config.toml
model = "image VAE"
dataset = "telescope images of galaxies (Galaxy Zoo DECaLS)"
train_examples = 88335
image_size = 48
crop_scale_min = 1
horizontal_flip = true
translate = 0.06
color_jitter = 0.2
bottleneck = "kl"
downsampling_factor = 8
encoder_arch = "pvt"
encoder_norm = "layernorm"
encoder_norm_position = "pre"
encoder_activation = "gelu"
encoder_mlp_ratio = 4
encoder_head_dim = 48
encoder_fused_qkv = true
encoder_qk_norm = false
encoder_parallel_block = false
encoder_inner_norm = false
encoder_drop_path = 0.15
encoder_patch_size = [2, 2]
encoder_depths = [2, 3, 3]
encoder_widths = [64, 128, 256]
loss = "mse"
latent_channels = 16
decoder_norm = "batchnorm"
decoder_activation = "silu"
decoder_widths = [48, 96, 144, 192]
decoder_blocks_per_level = 3
decoder_block = "basic"
decoder_dropout = 0.05
decoder_attention = false
decoder_upsampling = "transposed_conv"
kl_weight = 0.001
init = "torch_default"
residual_init = "none"
optimizer = "adamw"
lr = 0.00068
beta1 = 0.9
beta2 = 0.999
eps = 1e-08
grad_clip = 1.0
steps = 6800
batch_size = 128
epochs = 9.9
lr_schedule = "cosine_restarts"
final_lr_fraction = 0.05
warmup_steps = 340
weight_decay = 0.4
Rows from block 0 of the decoder of a small image VAE, named by matrix and row number. Rows with one number belong to one channel. Each number is 50 + 12 x the weight over its row's rms, rounded and kept within 0 to 99. All counts start at 0.
After each channel's rows are labels from the 100 images, of 14976, where the channel reaches its highest value: "patch colour" is the nearest of a few named colours to the mean colour under the peak; "responds to" is what is common among them. Only what is clearly more common there than usual is listed. The data: telescope images of galaxies (Galaxy Zoo DECaLS). In brackets: how many of the 100, against the usual share in percent.
# convs0: first 3x3 conv (decoder.mid.0.convs.0.weight, 192x192x3x3, each kernel summed), inputs 0-191
# convs1: second 3x3 conv (decoder.mid.0.convs.1.weight, 192x192x3x3, transposed, each kernel summed), outputs 0-191

convs0.184:33 52 42 47 48 30 64 52 48 23 61 37 49 48 47 55 47 34 29 50 43 43 41 54 35 36 47 40 34 43 37 56 51 64 38 27 59 38 47 50 46 54 46 29 32 69 37 43 59 54 51 32 31 45 60 49 37 40 40 28 40 56 38 56 38 42 39 25 50 73 69 19 40 32 52 64 30 60 31 33 38 35 48 50 47 57 45 43 38 32 45 49 44 48 31 31 46 62 40 78 58 62 42 45 61 51 52 35 48 47 83 30 33 38 59 37 73 54 47 52 49 46 41 52 30 36 57 43 45 42 46 30 53 27 49 43 52 55 61 32 45 60 58 45 40 51 50 38 59 51 44 49 74 44 53 46 47 57 56 59 48 39 34 51 63 39 49 53 35 45 44 59 71 76 50 69 41 48 45 60 51 74 61 48 28 37 56 37 43 47 35 54
convs1.184:73 49 41 59 52 42 54 38 44 38 54 88 62 53 45 36 43 43 47 51 40 45 54 45 41 81 57 57 20 37 42 57 19 37 45 42 58 40 40 37 48 62 55 50 27 55 41 61 56 55 32 32 45 68 45 57 43 39 42 40 57 55 46 60 31 37 45 49 55 62 64 41 36 34 75 58 64 49 48 46 36 61 59 48 61 29 33 49 51 73 47 53 46 47 52 54 57 65 44 32 42 43 50 81 53 55 72 43 56 47 47 45 47 55 43 40 47 52 39 59 46 60 39 63 32 45 58 58 29 62 60 46 74 49 25 47 65 30 41 27 50 57 48 51 41 63 45 56 37 51 63 49 52 54 45 60 49 50 57 73 36 30 38 81 47 42 44 55 37 36 64 52 59 57 55 51 55 42 37 30 31 53 36 36 19 33 59 53 56 51 48 38
patch colour: brown (49 vs 12.7)
responds to: edge-on disk: yes (34 vs 5.2)

convs0.153:23 49 63 50 46 57 77 61 42 41 47 60 57 46 57 56 29 48 58 51 50 58 53 48 70 60 38 48 44 25 66 59 30 41 39 46 33 51 52 55 42 13 67 55 50 42 63 60 51 48 42 39 53 48 41 45 96 35 75 49 30 25 46 38 49 29 59 61 44 44 38 43 63 59 40 38 61 50 49 37 46 20 50 41 52 52 76 55 28 57 44 45 52 40 57 54 37 40 44 47 49 47 52 51 41 52 60 50 55 57 46 43 35 37 36 48 71 41 46 55 41 59 47 68 61 43 47 47 38 47 49 34 51 43 40 49 49 59 47 52 73 50 57 57 38 27 62 66 32 37 37 42 29 53 39 52 43 37 54 71 47 46 44 46 53 50 44 66 81 68 51 48 39 47 38 51 48 50 47 59 37 68 38 39 73 55 25 42 49 66 38 36
convs1.153:33 49 48 47 51 36 62 24 40 42 51 22 59 61 50 38 40 63 60 61 62 25 69 47 37 57 50 47 27 50 50 52 50 34 53 51 45 56 57 49 50 38 47 13 62 53 63 55 45 74 48 43 31 52 32 41 29 64 67 39 44 18 10 57 45 42 47 58 54 49 46 51 48 47 45 55 51 55 45 41 55 34 25 65 35 46 42 51 43 34 51 59 57 61 58 67 46 46 45 75 56 44 57 57 49 17 62 57 41 42 65 52 74 81 42 41 43 38 41 46 45 54 53 56 48 44 74 43 49 37 38 41 42 29 34 67 71 67 35 58 41 51 56 51 41 68 63 51 43 50 55 61 63 39 37 57 29 42 45 35 62 46 61 64 43 53 51 45 43 66 42 59 53 42 59 45 44 46 49 55 59 50 24 63 52 52 59 57 51 60 47 63
patch colour: brown (68 vs 12.7)
responds to: edge-on disk: yes (30 vs 5.2)

convs0.47:52 44 26 73 41 60 34 33 58 52 43 42 40 29 20 39 35 43 38 45 53 50 50 42 50 45 38 31 59 37 35 46 44 47 55 55 39 43 42 49 33 58 53 58 58 31 59 36 65 27 54 51 41 46 44 42 25 52 22 46 39 33 56 50 43 41 60 44 30 37 59 65 54 56 27 41 53 35 65 44 56 37 48 46 60 37 62 46 54 60 47 59 53 42 45 66 39 42 53 42 40 35 47 63 50 31 30 54 25 27 59 62 49 50 47 45 39 48 56 48 64 64 54 51 65 44 52 48 44 65 37 52 37 45 47 50 59 34 38 50 61 36 44 33 41 07 51 61 31 55 44 56 20 60 41 49 46 27 55 34 55 24 60 51 41 52 50 27 40 54 53 29 51 57 16 49 57 45 53 50 38 41 29 36 41 40 40 52 40 41 44 58
convs1.47:30 38 40 36 40 47 47 37 33 58 48 23 50 46 56 57 44 62 63 63 73 58 53 56 54 27 43 54 50 48 31 48 47 44 66 61 42 45 54 44 65 38 51 27 75 32 58 28 56 52 51 48 54 38 46 47 52 78 59 47 63 29 22 48 50 27 52 52 26 53 39 62 64 54 66 43 45 56 51 38 66 52 37 55 33 45 42 43 54 28 55 64 63 32 30 80 44 61 51 72 50 67 59 42 49 58 54 57 24 47 68 61 73 62 53 37 45 53 32 62 49 31 68 48 54 40 46 57 42 43 51 31 62 22 65 46 62 73 56 62 31 47 63 53 58 60 42 35 49 59 55 46 58 45 48 44 45 67 36 31 60 48 66 50 48 62 56 57 55 31 32 57 39 48 54 50 47 51 56 58 49 59 48 44 62 75 54 43 42 59 37 42
patch colour: grey (54 vs 6.2); brown (40 vs 12.7)
responds to: edge-on disk: no (50 vs 24.7); bar: no (32 vs 12.9)

convs0.100:50 42 37 39 48 51 37 51 59 40 59 51 42 68 27 54 33 38 57 34 50 40 30 53 51 54 47 32 69 31 37 51 45 57 37 63 60 53 43 50 27 52 73 64 58 52 64 46 56 36 36 34 62 60 64 50 50 36 29 46 50 39 37 46 47 41 56 45 48 32 51 37 37 55 44 40 39 52 36 45 37 43 59 46 69 34 53 43 43 32 34 50 34 45 56 34 54 44 34 59 25 54 53 54 62 22 58 43 49 25 57 68 60 51 56 65 42 50 28 51 30 35 42 50 48 49 54 64 32 33 53 27 21 52 54 42 53 42 44 30 56 55 47 23 55 35 52 42 48 19 51 27 47 43 55 27 51 53 23 39 44 31 30 42 54 53 45 69 70 47 56 64 47 54 42 59 41 59 42 27 41 58 42 50 52 55 51 48 59 54 26 29
convs1.100:24 52 54 60 29 74 41 24 32 33 41 20 46 62 55 55 62 43 64 49 71 46 56 68 55 48 49 51 52 38 31 33 43 65 42 48 55 46 47 41 65 44 54 40 65 37 51 48 54 58 47 29 37 50 54 67 34 58 63 44 44 37 47 57 27 29 59 57 56 59 40 62 49 45 64 30 43 35 38 46 50 41 52 44 20 59 54 47 46 50 46 60 38 31 29 49 66 71 52 69 34 58 51 47 59 29 54 66 42 35 44 41 70 38 53 32 58 55 26 63 38 41 50 51 53 49 50 56 31 52 62 44 45 34 38 50 62 64 65 57 35 58 59 59 51 62 17 58 30 46 66 50 54 39 38 47 51 61 52 50 38 31 51 70 46 46 66 35 26 32 51 53 63 58 36 57 52 57 40 62 59 58 51 54 71 53 53 30 47 61 34 41
patch colour: brown (34 vs 12.7)
responds to: shape: featured or disk (65 vs 30.4)

convs0.80:58 65 58 54 40 56 31 24 63 37 42 53 29 41 32 48 45 21 37 41 56 63 39 49 45 60 52 44 37 33 33 45 42 58 54 60 38 41 33 45 27 38 38 63 35 46 74 47 54 63 22 40 45 44 47 37 31 49 44 31 50 34 53 36 59 42 47 46 52 37 38 39 42 52 39 31 33 32 44 38 38 53 52 32 42 39 56 48 42 41 51 38 59 33 39 42 50 27 35 61 27 53 49 58 52 32 51 44 59 37 55 53 49 44 46 48 45 44 36 32 48 43 53 36 68 53 50 62 36 47 42 37 43 66 33 50 53 20 39 36 60 48 37 47 40 27 50 37 43 39 37 57 35 55 41 34 52 43 36 38 33 34 47 51 51 36 36 63 36 53 61 27 29 50 19 36 54 50 40 30 43 49 45 26 39 39 37 46 46 45 29 44
convs1.80:41 25 47 40 43 27 54 48 25 60 55 06 45 53 65 66 42 61 47 56 45 57 49 47 57 16 30 47 60 61 64 33 63 44 58 34 46 76 56 46 60 41 57 37 53 51 40 32 63 51 57 45 35 55 61 56 54 50 73 58 42 42 49 32 49 40 61 23 41 52 38 64 62 55 44 50 49 59 53 45 62 45 41 66 31 71 41 49 43 34 47 50 59 54 55 64 46 49 50 68 57 69 49 42 52 66 46 61 23 38 45 52 34 44 57 44 53 58 64 61 51 42 46 62 40 53 35 57 70 51 59 47 41 23 44 47 54 70 52 61 32 56 64 67 42 85 57 46 69 57 51 37 50 53 51 52 36 45 32 45 72 84 48 31 53 60 62 50 62 51 34 54 46 48 71 61 56 51 59 47 59 50 46 47 71 42 56 56 51 38 47 52
patch colour: brown (41 vs 12.7)
responds to: roundness: cigar-shaped (25 vs 8.1)

convs0.139:35 59 53 41 45 51 37 43 59 39 44 26 40 54 42 58 56 33 51 45 45 46 37 52 51 47 50 34 41 46 47 43 40 53 32 39 34 54 37 54 43 62 47 46 58 63 21 41 68 24 36 35 38 42 53 49 51 42 65 34 59 65 52 37 39 68 38 33 61 63 49 55 32 31 44 52 45 66 42 48 40 58 48 39 42 57 43 39 50 17 54 41 36 70 58 43 42 53 43 72 57 36 38 26 56 48 63 40 74 33 47 29 50 37 64 32 54 55 43 50 41 31 40 38 28 28 52 43 48 36 32 31 51 33 37 55 63 52 55 38 50 69 66 63 43 58 56 23 63 25 48 31 75 32 47 37 37 50 47 59 56 48 38 65 45 33 44 50 32 39 35 67 41 42 58 52 59 46 54 50 55 60 48 59 23 60 61 47 48 40 53 35
convs1.139:58 29 14 56 70 59 48 35 49 49 40 71 76 44 42 25 38 73 46 41 57 45 55 38 64 41 54 44 42 50 51 60 56 46 68 53 53 67 43 58 55 56 43 36 19 60 62 52 39 33 38 40 53 49 36 58 42 30 30 44 40 28 52 41 38 31 43 52 48 42 35 61 41 46 53 68 66 31 60 61 54 32 47 63 63 19 60 55 61 59 48 65 58 54 67 49 54 47 50 42 52 50 53 66 43 58 53 50 33 41 36 49 50 66 55 58 40 41 54 54 65 71 47 46 51 64 40 55 42 40 52 63 49 75 47 35 31 47 63 56 53 64 54 34 50 40 60 49 61 74 44 60 35 41 29 47 51 43 52 70 30 53 46 72 57 43 29 46 52 54 75 53 42 49 60 44 43 52 45 45 68 41 42 38 37 35 56 71 39 53 19 42
patch colour: grey (36 vs 6.2); brown (33 vs 12.7)
responds to: edge-on disk: yes (27 vs 5.2); roundness: cigar-shaped (25 vs 8.1)

convs0.152:36 41 37 50 46 37 46 52 66 40 53 41 35 53 40 56 44 40 27 65 69 53 49 60 52 78 68 34 61 55 49 28 51 33 29 50 33 53 54 61 58 50 45 23 54 60 44 44 65 38 32 62 50 50 37 50 21 21 28 46 38 62 45 56 59 32 59 44 41 41 41 38 40 61 24 64 49 46 57 44 33 26 39 44 69 51 54 42 55 41 25 42 43 37 48 44 47 41 57 57 53 40 35 59 52 20 53 44 58 60 40 71 53 54 48 44 48 36 66 55 54 68 44 40 38 63 55 24 32 59 43 54 31 49 21 42 62 31 41 37 51 66 40 47 41 47 70 51 44 35 48 39 58 53 28 57 55 43 55 64 53 35 52 52 33 49 44 58 41 61 43 42 34 54 30 54 53 45 57 72 55 51 49 55 43 32 42 27 46 41 34 54
convs1.152:50 63 30 28 65 65 45 40 49 69 42 26 59 39 42 68 50 51 69 59 70 54 52 61 72 27 35 60 61 48 41 47 46 44 49 44 35 41 54 47 51 45 49 38 68 44 55 49 50 50 54 44 62 47 60 40 43 63 66 49 61 34 47 36 51 32 65 50 47 59 30 62 70 78 63 59 40 51 60 29 53 36 29 43 35 57 59 39 63 42 78 42 48 34 27 66 52 52 42 64 42 58 60 35 52 63 68 56 23 53 66 67 66 50 60 57 44 54 37 51 40 22 57 42 66 49 34 69 47 56 41 34 50 45 73 39 62 49 36 51 46 48 61 69 48 49 43 40 34 49 44 54 57 61 40 34 42 49 43 25 36 47 73 41 59 72 51 49 41 35 39 45 45 45 53 48 50 56 55 36 65 53 67 46 72 71 50 45 31 60 36 43
patch colour: brown (48 vs 12.7); grey (40 vs 6.2)
responds to: shape: featured or disk (61 vs 30.4); edge-on disk: yes (36 vs 5.2)

convs0.16:39 56 54 31 38 40 59 67 38 26 47 58 58 45 58 56 33 34 63 48 42 57 49 33 39 65 60 62 49 20 59 42 24 50 24 47 40 49 49 52 50 22 54 63 27 48 57 64 31 44 39 46 53 53 53 41 55 41 38 32 35 33 54 59 49 34 48 56 42 50 37 22 45 56 49 51 65 35 63 33 37 20 50 59 59 58 63 56 40 42 52 20 50 39 54 47 41 56 52 48 45 35 44 53 39 39 48 52 66 53 21 53 35 29 32 62 63 51 53 47 60 44 28 53 41 58 50 31 50 49 51 37 54 47 46 42 33 61 42 39 68 46 50 34 36 47 61 47 54 41 37 37 31 52 33 46 20 37 41 55 30 43 44 43 53 33 30 65 88 44 45 45 45 37 55 39 52 57 42 49 32 66 42 43 55 38 43 42 48 52 44 46
convs1.16:53 54 33 42 35 79 20 26 56 72 51 43 69 49 39 54 52 50 56 51 67 66 66 63 80 44 37 61 67 56 36 57 57 41 72 50 48 32 48 36 49 19 55 29 49 50 53 61 50 65 65 46 53 44 57 37 47 64 60 62 45 23 35 31 44 42 61 37 46 59 43 51 52 79 66 48 45 47 66 43 61 43 40 46 48 47 48 51 63 33 43 62 51 49 47 75 56 45 49 59 41 49 51 31 49 56 56 55 35 52 67 57 65 47 66 62 50 49 30 78 50 40 54 57 77 53 54 71 53 49 41 31 32 58 63 37 55 49 40 27 39 42 70 58 51 18 57 52 44 60 57 55 61 48 39 26 43 54 44 40 39 39 63 55 64 65 56 52 38 52 53 53 53 45 48 51 41 43 52 58 61 54 62 44 70 60 57 51 46 70 34 51
patch colour: brown (76 vs 12.7)
responds to: edge-on disk: yes (30 vs 5.2)

convs0.150:68 49 58 71 54 50 56 30 43 33 41 49 50 41 33 47 47 35 45 49 35 51 38 55 27 51 51 41 53 53 30 57 49 40 54 43 52 42 60 58 25 50 37 46 62 46 56 41 52 52 27 25 37 34 46 41 24 30 42 30 45 50 43 40 43 41 43 20 41 43 60 48 38 40 70 50 39 51 41 53 44 33 45 31 42 34 16 39 33 63 21 50 30 50 46 46 56 41 55 53 38 41 43 55 43 24 45 55 40 31 59 43 67 53 57 32 69 51 37 42 40 59 25 40 34 47 51 42 42 43 42 42 30 36 43 43 43 19 50 64 27 47 43 58 60 50 34 55 29 41 49 42 51 55 59 50 42 68 35 24 59 38 54 45 62 63 50 53 40 47 50 44 50 64 41 50 41 35 46 47 36 50 47 32 26 41 51 53 61 33 38 48
convs1.150:62 34 48 24 48 56 60 29 58 45 40 57 50 59 36 33 53 40 46 47 36 59 44 36 32 34 47 59 34 47 54 73 25 47 56 77 40 39 63 48 51 50 59 49 49 45 50 51 63 52 35 41 81 36 28 43 59 45 71 47 64 50 60 60 29 33 64 58 34 44 49 48 58 47 62 49 60 56 58 51 51 27 43 64 52 38 58 47 42 53 53 48 56 28 46 34 69 60 36 51 42 42 57 58 54 30 61 71 27 53 41 44 74 68 44 44 48 53 58 42 73 44 48 50 53 77 37 71 43 49 39 48 65 54 22 47 33 47 69 67 58 49 60 47 61 44 61 49 46 50 77 44 43 61 46 55 47 54 51 60 20 40 54 79 54 66 38 47 66 47 42 66 32 49 44 52 47 62 51 41 60 45 48 41 45 55 58 48 37 65 18 43
patch colour: grey (51 vs 6.2)
responds to: roundness: cigar-shaped (30 vs 8.1); edge-on disk: yes (26 vs 5.2)