From a checkpoint of a small image VAE.
Model: 6.46M parameters, 48-pixel images, encoder arch pvt, encoder norm layernorm, encoder activation gelu, encoder patch size [2, 2], encoder depths [2, 3, 3], encoder widths [64, 128, 256], decoder norm batchnorm, decoder activation silu, decoder widths [48, 96, 144, 192].
Training: 6800 steps, batches of 128.
Data: trained on telescope images of galaxies (Galaxy Zoo DECaLS), 88335 training examples.
Rows from block 4 of the encoder of a small image VAE, named by matrix and row number. Rows with one number belong to one neuron. Each number is 500 + 40 x the weight over its row's rms, rounded and kept within 0 to 999. All counts start at 0. Numbers have three digits each.
After each neuron's rows are labels from the 100 images, of 14976, where the neuron reaches its highest value: "top examples" is what is common among them; "patch colour" is the nearest of a few named colours to the mean colour under the peak. Only what is clearly more common there than usual is listed. The data: telescope images of galaxies (Galaxy Zoo DECaLS). In brackets: how many of the 100.
# fc1: MLP up (encoder.blocks.4.mlp.fc1.weight, 512x128), inputs 0-127
# fc2: MLP down (encoder.blocks.4.mlp.fc2.weight, 128x512, transposed), outputs 0-127

fc1.491:473475504483444555487421523465555429517439496513489531436471509531503544470523535479554565460440476465458548451479542493429545466520467545559515455462465545491567493550437450473513450459504509585452506493440558542539508540529498435495496553467510435519460568442520491461503552500461531484558471545437474429484530493516566563513559520491455464509486485559560487494468528508493536441530
fc2.491:532452544510462514467565486489472554516443485536519424486507518554550480434465460459503487448478470526517568481481577486526497437544534439541541443510425435460545516492554447465545500528498494409520469489479490477587441489443485490591475473524576455468530484539565460494535468486495444518498448522489456537478535441431531576532530442505451485504486547508521502447530472456546514475527
top examples: spiral arms: yes (41)
patch colour: brown (61); grey (32)

fc1.233:545474455533515504475470498453467548475524510482521543553626502551540470549479524527519504544471527559489553483542529502466458438464551513509485582534462549546537536469555404397506485537420551385490451487533492446550493490508433497532504450499454466541473565475485554498469522510446539503506532533489499537490514513458581435457458493459485515449493511483540541533517460480537480494483
fc2.233:582456530533512489532473459482475512520544514487498464508385513565487447532478465491478502493519523525445541453531549492539551509527526502485507470479541446591466559481495428478552461520505550550458578502447520503446433514524427551528522515487471506576538472512528548458514465470452518481447502461542540522504486478586567470556549471586406492526552502469463456484509534527460500566528
top examples: edge-on disk: yes (25)
patch colour: brown (37)

fc1.370:502502534524522531466446469577519541475446495468490568477311461439478501494497521485527469518529502476482484519460517402513520499483515544506518453481521456534446482561495547492504444507511503585506494476455468504504521494494615503411509487462476602546475527518510461436469511531495514478506489467497540540487498546592493440504458541528472577507492466506511499519471494588508487506523
fc2.370:531510502496582437454496510503442497517438461464496488538510481442469482509549539545463411505480467488478521521597504592518455542506547566494547481489534560469544483454516479542531516409504496572457478497456473541507513521538569544467461533504381442581520496515500499464453493465482515506474441483524488519494466516568568474519468577476417499436509440488463510511466517504454501551512
top examples: edge-on disk: no (50); spiral arms: yes (41)
patch colour: brown (67)

fc1.197:574459465526481527436523557483466467501421554545518514565529488439429557547529471451547459478444547516477475501531465554489508488529576539454558503522544508577429521531461502559461468491467503449522519512547552441448544477549509471472499513468496518541442518576494444548506463497489496424538487496478559567427547531459485499481475533529533489561548453524559454473507555532502433479507
fc2.197:496528489498482582469443418558569544531486548524555513499481506528516538516444551514468539516492564503546517515448476532529464443538543436473536508421561474462548438572526549486551540490505430467463439514515554496486501547441486489516439473570494492452532474508473540491478451542531550570462533475561506443531470547478568477492555476437454555493473534548536526507471475544560511493437
top examples: edge-on disk: yes (29)
patch colour: grey (58)

fc1.114:488436515468453444499443402503451478491504527455515572544462561535489479462456501460567484533529570516495504471526553557480457485558511444481531545521526451480528548472529449456485500456428538511506483484497497450494483480485599447444485463530523599441452507492490449494528450496465467475538490508469571565473499564545491412478558554534505554557461445504437474527476509480523510531539
fc2.114:513515516459497567558538507458634452524515463475502480418502459450540510539513498476476465467486480538487531531431468503487506529516567556497486512489419447408552490520501520449487537461547446491472431499509480487475553569527430495461508474551540501532531490494498508462484517565551546563491471461481481531468521455448534580464465468390487501466505524500538455537592493485550469545515
top examples: shape: featured or disk (85); edge-on disk: no (81); spiral arms: yes (67)
patch colour: brown (68)

fc1.21:476446483443560530552531520482555492480541464515562484558498470542466568531529448464428474453538581472463528545499451515539445527448532413559446449454478498411445483472518487489488546471488438461556486528547458465572469508468506528508451478497475568474504549492489491449520461526454544552439508529455463508557516532539466444483549494467537491458522498529467526457565432549562479514529
fc2.21:427561503500514467477500542512572554501472527448471562524463497534507518471435524465540443551444564445516525432535532475445466528453537559477556458505508582448503567526453506564463547492456514547543435503538450484535560492470506447446489443439504558512513569453496505447519448499531493524473477526504514515467560496603433499531495495459480501464530504472542511490456514556484558478429
top examples: edge-on disk: no (51); spiral arms: yes (42)
patch colour: brown (29)

fc1.329:427505465535544478487440541517520528502444477508540489451463520542455521430545431534532461518482516523558511480494515490473481426546542553531545454572446534494428471535496437439468544473463468454548545545447445495466543502445481532491538546470480499440524459543485546520452468494531525525522567447508433474501554430451425477443445540495467547463480564433516486522499521458557480455536
fc2.329:540523497529568557462506468469486505498472459521540452450548513510494569485524538458500449484574532424470440466547532524546461480549540537496502550525521490560484437567491534413484525516471573459465474510463517495490475560440517547476544517485508557515519433473448538443457558538550456527549519428435554473448448453478522526555450566477472469456503539557519497526512525508461554543436
top examples: bulge size: small (28)
patch colour: brown (52)

fc1.30:485510514472488478518520468459445423476426505475450515463467534464473504555542530481430529499435519504482477544464475538555442556564502506418446466518437468562527481453530548487570497491431566457507451462489527489567503442498540555521456561554488571452444517475414538562531533496479456526476460504472462453563538532467543554523451520498527501498451523490504459552511490474560472435471
fc2.30:523548540491498467538434482405598538491441537518463494536504474558472514520502517487548472562569468510468521468462496448498462544496547607459465491482439555436528474596465526511444500510539531573525496456548530478465513541570540469544476503527570430476505526463493453539525478487521523462473543530496473453459531505384562521487471484474517502485545544518464552470477509542504518454462
top examples: edge-on disk: yes (33)
patch colour: brown (50); grey (29)

fc1.463:456520490446439526502530461462422528505470454446452442555449472450449480452492513443504459517552545492558554451437480494553496563470550467536536520505529425535483565558455547528523541522567528522489521544540454506531564464555560538524525487441548496567524500444550560513497434470494508508451522556454525532470476526489540512434544537567554488492525470499515526460430539482504524443518
fc2.463:470545533459542486457491485476490535469527500497490570530487509541419561551510482459554542562458484481536537484561447477466493521509535501465462570455436575470451437524460489444490541478466468418513561475514476579434464528549476563470487457525465488459552467530484447543506479484442443560423551501459500449518496454415478554507436495468500485546519498512438537487522561479530466550539
top examples: edge-on disk: yes (26)
patch colour: brown (40)

fc1.176:525470519502512552554560394553433531459550515487509520551395492455501513507472521502476533484474506464538465481479510470494552469526494422533492466489530456542479565488497439506528519553431477405480501494520530485503517510505408452481512493550553578460501493512524485463461475467473501483517462531531511536525497469602516474493576443601494499535465541462591475520418489475571520476494
fc2.176:545531496513509503506591517466534485500571453541509448478458508494485454531544536468477492455494427520502529493466494539522484550470506435440551530501464574465519459439542516565532508456476458423416525467476508560432578482513458514588463569541438545507494437552478507433518527443492499553463491530557518474481470497407549547517426495455491512465510517537482492503520544541461479544446
top examples: shape: featured or disk (65); edge-on disk: no (54); spiral arms: yes (41)
patch colour: brown (50)

fc1.508:557457505500506475549503502497520492506486481466475500511510514508451440542453534504456565529538454516522513568534466510492484528452521577490529551505489548402506448467494432469527474455558522540453566541450467462443522561451541519522493501591563490461510494507539512471490538568441431477511515432449448470452432558402549547479526515528486488513569460524547510547510552466561542463544
fc2.508:515457553489488472531581468562447486506483532552555471521429480468507463581463525473460454529526480540483484499444448519522502509483550426548526496494550532456490463431548497611481491488521500451418478513433515569512551540547550520532438495517472516531481490521469519503513502413464456526447528475522478542452509481527514508510478524550432566463521459537430536540489542455558518596455
top examples: edge-on disk: no (50)
patch colour: brown (37); grey (36)

fc1.93:496439456528495476509481553498554496515482434532468457506479521440580543474485540479424506542526523552555565537534528437526438553501535462428453430499497432488538564472444481490517518524452483475462536480470500495514525461554525511456488519511535422521552440473466461460559578553573476468428450515525489508514538453470452482542536515448434465526475543469556494500563577531549474497500
fc2.93:483431465503513548507473427490509484557536531479516495551466440489485454437567543542513447475519495495451482547485492468584493493455511416451540505513516395528517485467453507425521544525465494567491443445482501536537563461510399519527531544532477536535496449572425485491445516505458546496550481476489466432460478503578468529484514482498434549516498570503560496545469458449443495493497
top examples: edge-on disk: yes (32)
patch colour: brown (57)

fc1.29:438478449570475558544531503448522435459560453518509454501536486505536464436495444551507506497518564536558483455541559556494486556439520461542516534527546517471548570512462487513503549523523541424479540450501465518525454539514470527569440488552520534517450436542433485531459435456442463494473566488497463533519538491471471574458521528489463472479551496473463454545548440456479561537546
fc2.29:447548444510442539536523547496490525536470528516492504488443510493463494549545553441542485527496501449500437537480548530442492547565515519438467504503443459516431449464472573490512554472571457474456553453457474508557536508442455557464436535542466483458453487565544501530558552481546516552442459531546549455546552551475505534525558531475567453488508529461498466507582510459564524520508
top examples: edge-on disk: no (51); spiral arms: yes (39)
patch colour: brown (32)

fc1.42:504466560461555542446529460456441474433528455475545427475379492476536543432516515502566458406499570476542533483454480456529533500526463500475504488547465486529468480548519487612518515501547445501508545540504514523439545490502569490430490490476468529476543540472442477510483460496450512463498455525562552557483540504549455461440500485567479564470484541503431498461522503470506470483532
fc2.42:475466522477507501482540406526425472534522498480466492485344530472457522573529491556504522462487514502470472544501486508495540480531499434506500477472542479597525555498478483621491457469419451578486506519470463519523588494520545492467490488476452524500483499512527511422465492458506508516499501521500540557466517499595445456541532528542462489451546500506520477527417452542483483559532
top examples: shape: featured or disk (64); edge-on disk: no (51); bar: no (32)
patch colour: brown (58)

fc1.159:542453545516512485540511508485495505459503447434483528495519508447552514504456496439592437427500516457465438549540502477477483450463540496541427517553469527472540523528448569542457548540456513486542436446566554496561613504502502534453556517464548465528470532466461463528457464481483527438562559475526520529496553509508483518468488550508549447492509486534412442534486524456437527473537
fc2.159:475536556440558535519543480464435489389493507570551497527441486536525492490506495510541477513525538535508470560515558495502497500530468491431477548547427537527526455524540486561521458556449429480436557480568532568554556518470502547433501466503499524462491458490470440419504462540513514559586489471532482531508513515553557482446430566508534535489534469519447507461497505543471498568501
top examples: spiral arms: yes (41)
patch colour: brown (32)

fc1.502:463534492523456529475514563446466450532462507484558562493547526462454526486451446488486454546473470517429546546560479549497510573501529532442450486562545549532472431518470582468542508492559467577444479466504464518497527563508485463479483472433484440451523470528528480520463468481503464418467538553472458438466456570478453507450491450440480545499503438537493453489532466449436479550509
fc2.502:591524473451495514453532475444457431612597536452501511490465449544489513497558529565569434466496491504413520519568459488530522463483581454492486524513568495520550491540484533469527474437519550425475482464498460471530388551517407514502469530525462447539527466474484527549477490525486454515502482549532539463469467486493545523490525487482474511544537533474516483481494454477491566476507
top examples: spiral arms: yes (39)
patch colour: brown (69)

fc1.119:554533509519483551510521525451534494467499445491534508469584444563526549476489524452508501515499441534494497582530558481499489502465484472557492421455499485523578484484476439466488489488479437463527470479473495480557503522484471570588470554502533516582500509463511540537543459607498490525462472496462453494429443445488542549471412475488544474436496507463496548568540527487448544513400
fc2.119:511446526464489526441448527526456478476437500460449569511495564426430453520510524458461543539496549528511444453497502505472439565451485487550556536480532514413433471548560480503503479463520459526441456457505536463487611439489496526455471474483441575525545542537503495433552476444491452431551465475492542539483518510519517494504492491466453564528467513480456557500469498528487474588511
top examples: spiral arms: yes (39)
patch colour: brown (63)

fc1.85:519469471445460523522539407564586556533497579548433510489485457458447511568455466491533513444529534524570501481560544411523503447542509511465531505546485452563538572481507484483524483478410475524477525525468467548474477545450449525477535454454557519484481532534488551496517526490461534551509476518483524450579536496606513511501468532497475521456524539440502494506486433485457487439543
fc2.85:508438480502528519473400456466492498568476530552445529476406505511425437499499517553499511545528523547556518546498495516458517568488521490511532499453480468496464454496524523538533432517518533626463541543421536497555488442489556467433511453523437471462456483491502505512470534497476472556500537468541511546458482491590461516516560579553451549463509524524435540514540464459506538517481
top examples: edge-on disk: no (52); bulge size: small (26)
patch colour: brown (48)

fc1.457:482470533468461482421513520476410521445493455517491420528405532484481505499444507506509457377516520421511462471451509585515559540559491448496502564515487516535458554525455491542563613493442486457500543544558506504562585525532533513517512530454455520443452505512481515508553514475454540521523474530465533554500536478482514521507525486516554465506492449539473447524473488514489507483576
fc2.457:502482497519519563550445503541629464543511542473495581474586461506507523477522455531479473529453504528516522482523502414479478475503546593515497420461579469491474443535489486412462424543485477565489410502490452480522434503530507496454543508535539426547524528511531514518516543580531505475429525489467477518526471437530484495507557513459443502524508496483543550504490467517459556524522
top examples: edge-on disk: yes (32); roundness: cigar-shaped (31)
patch colour: grey (65); brown (29)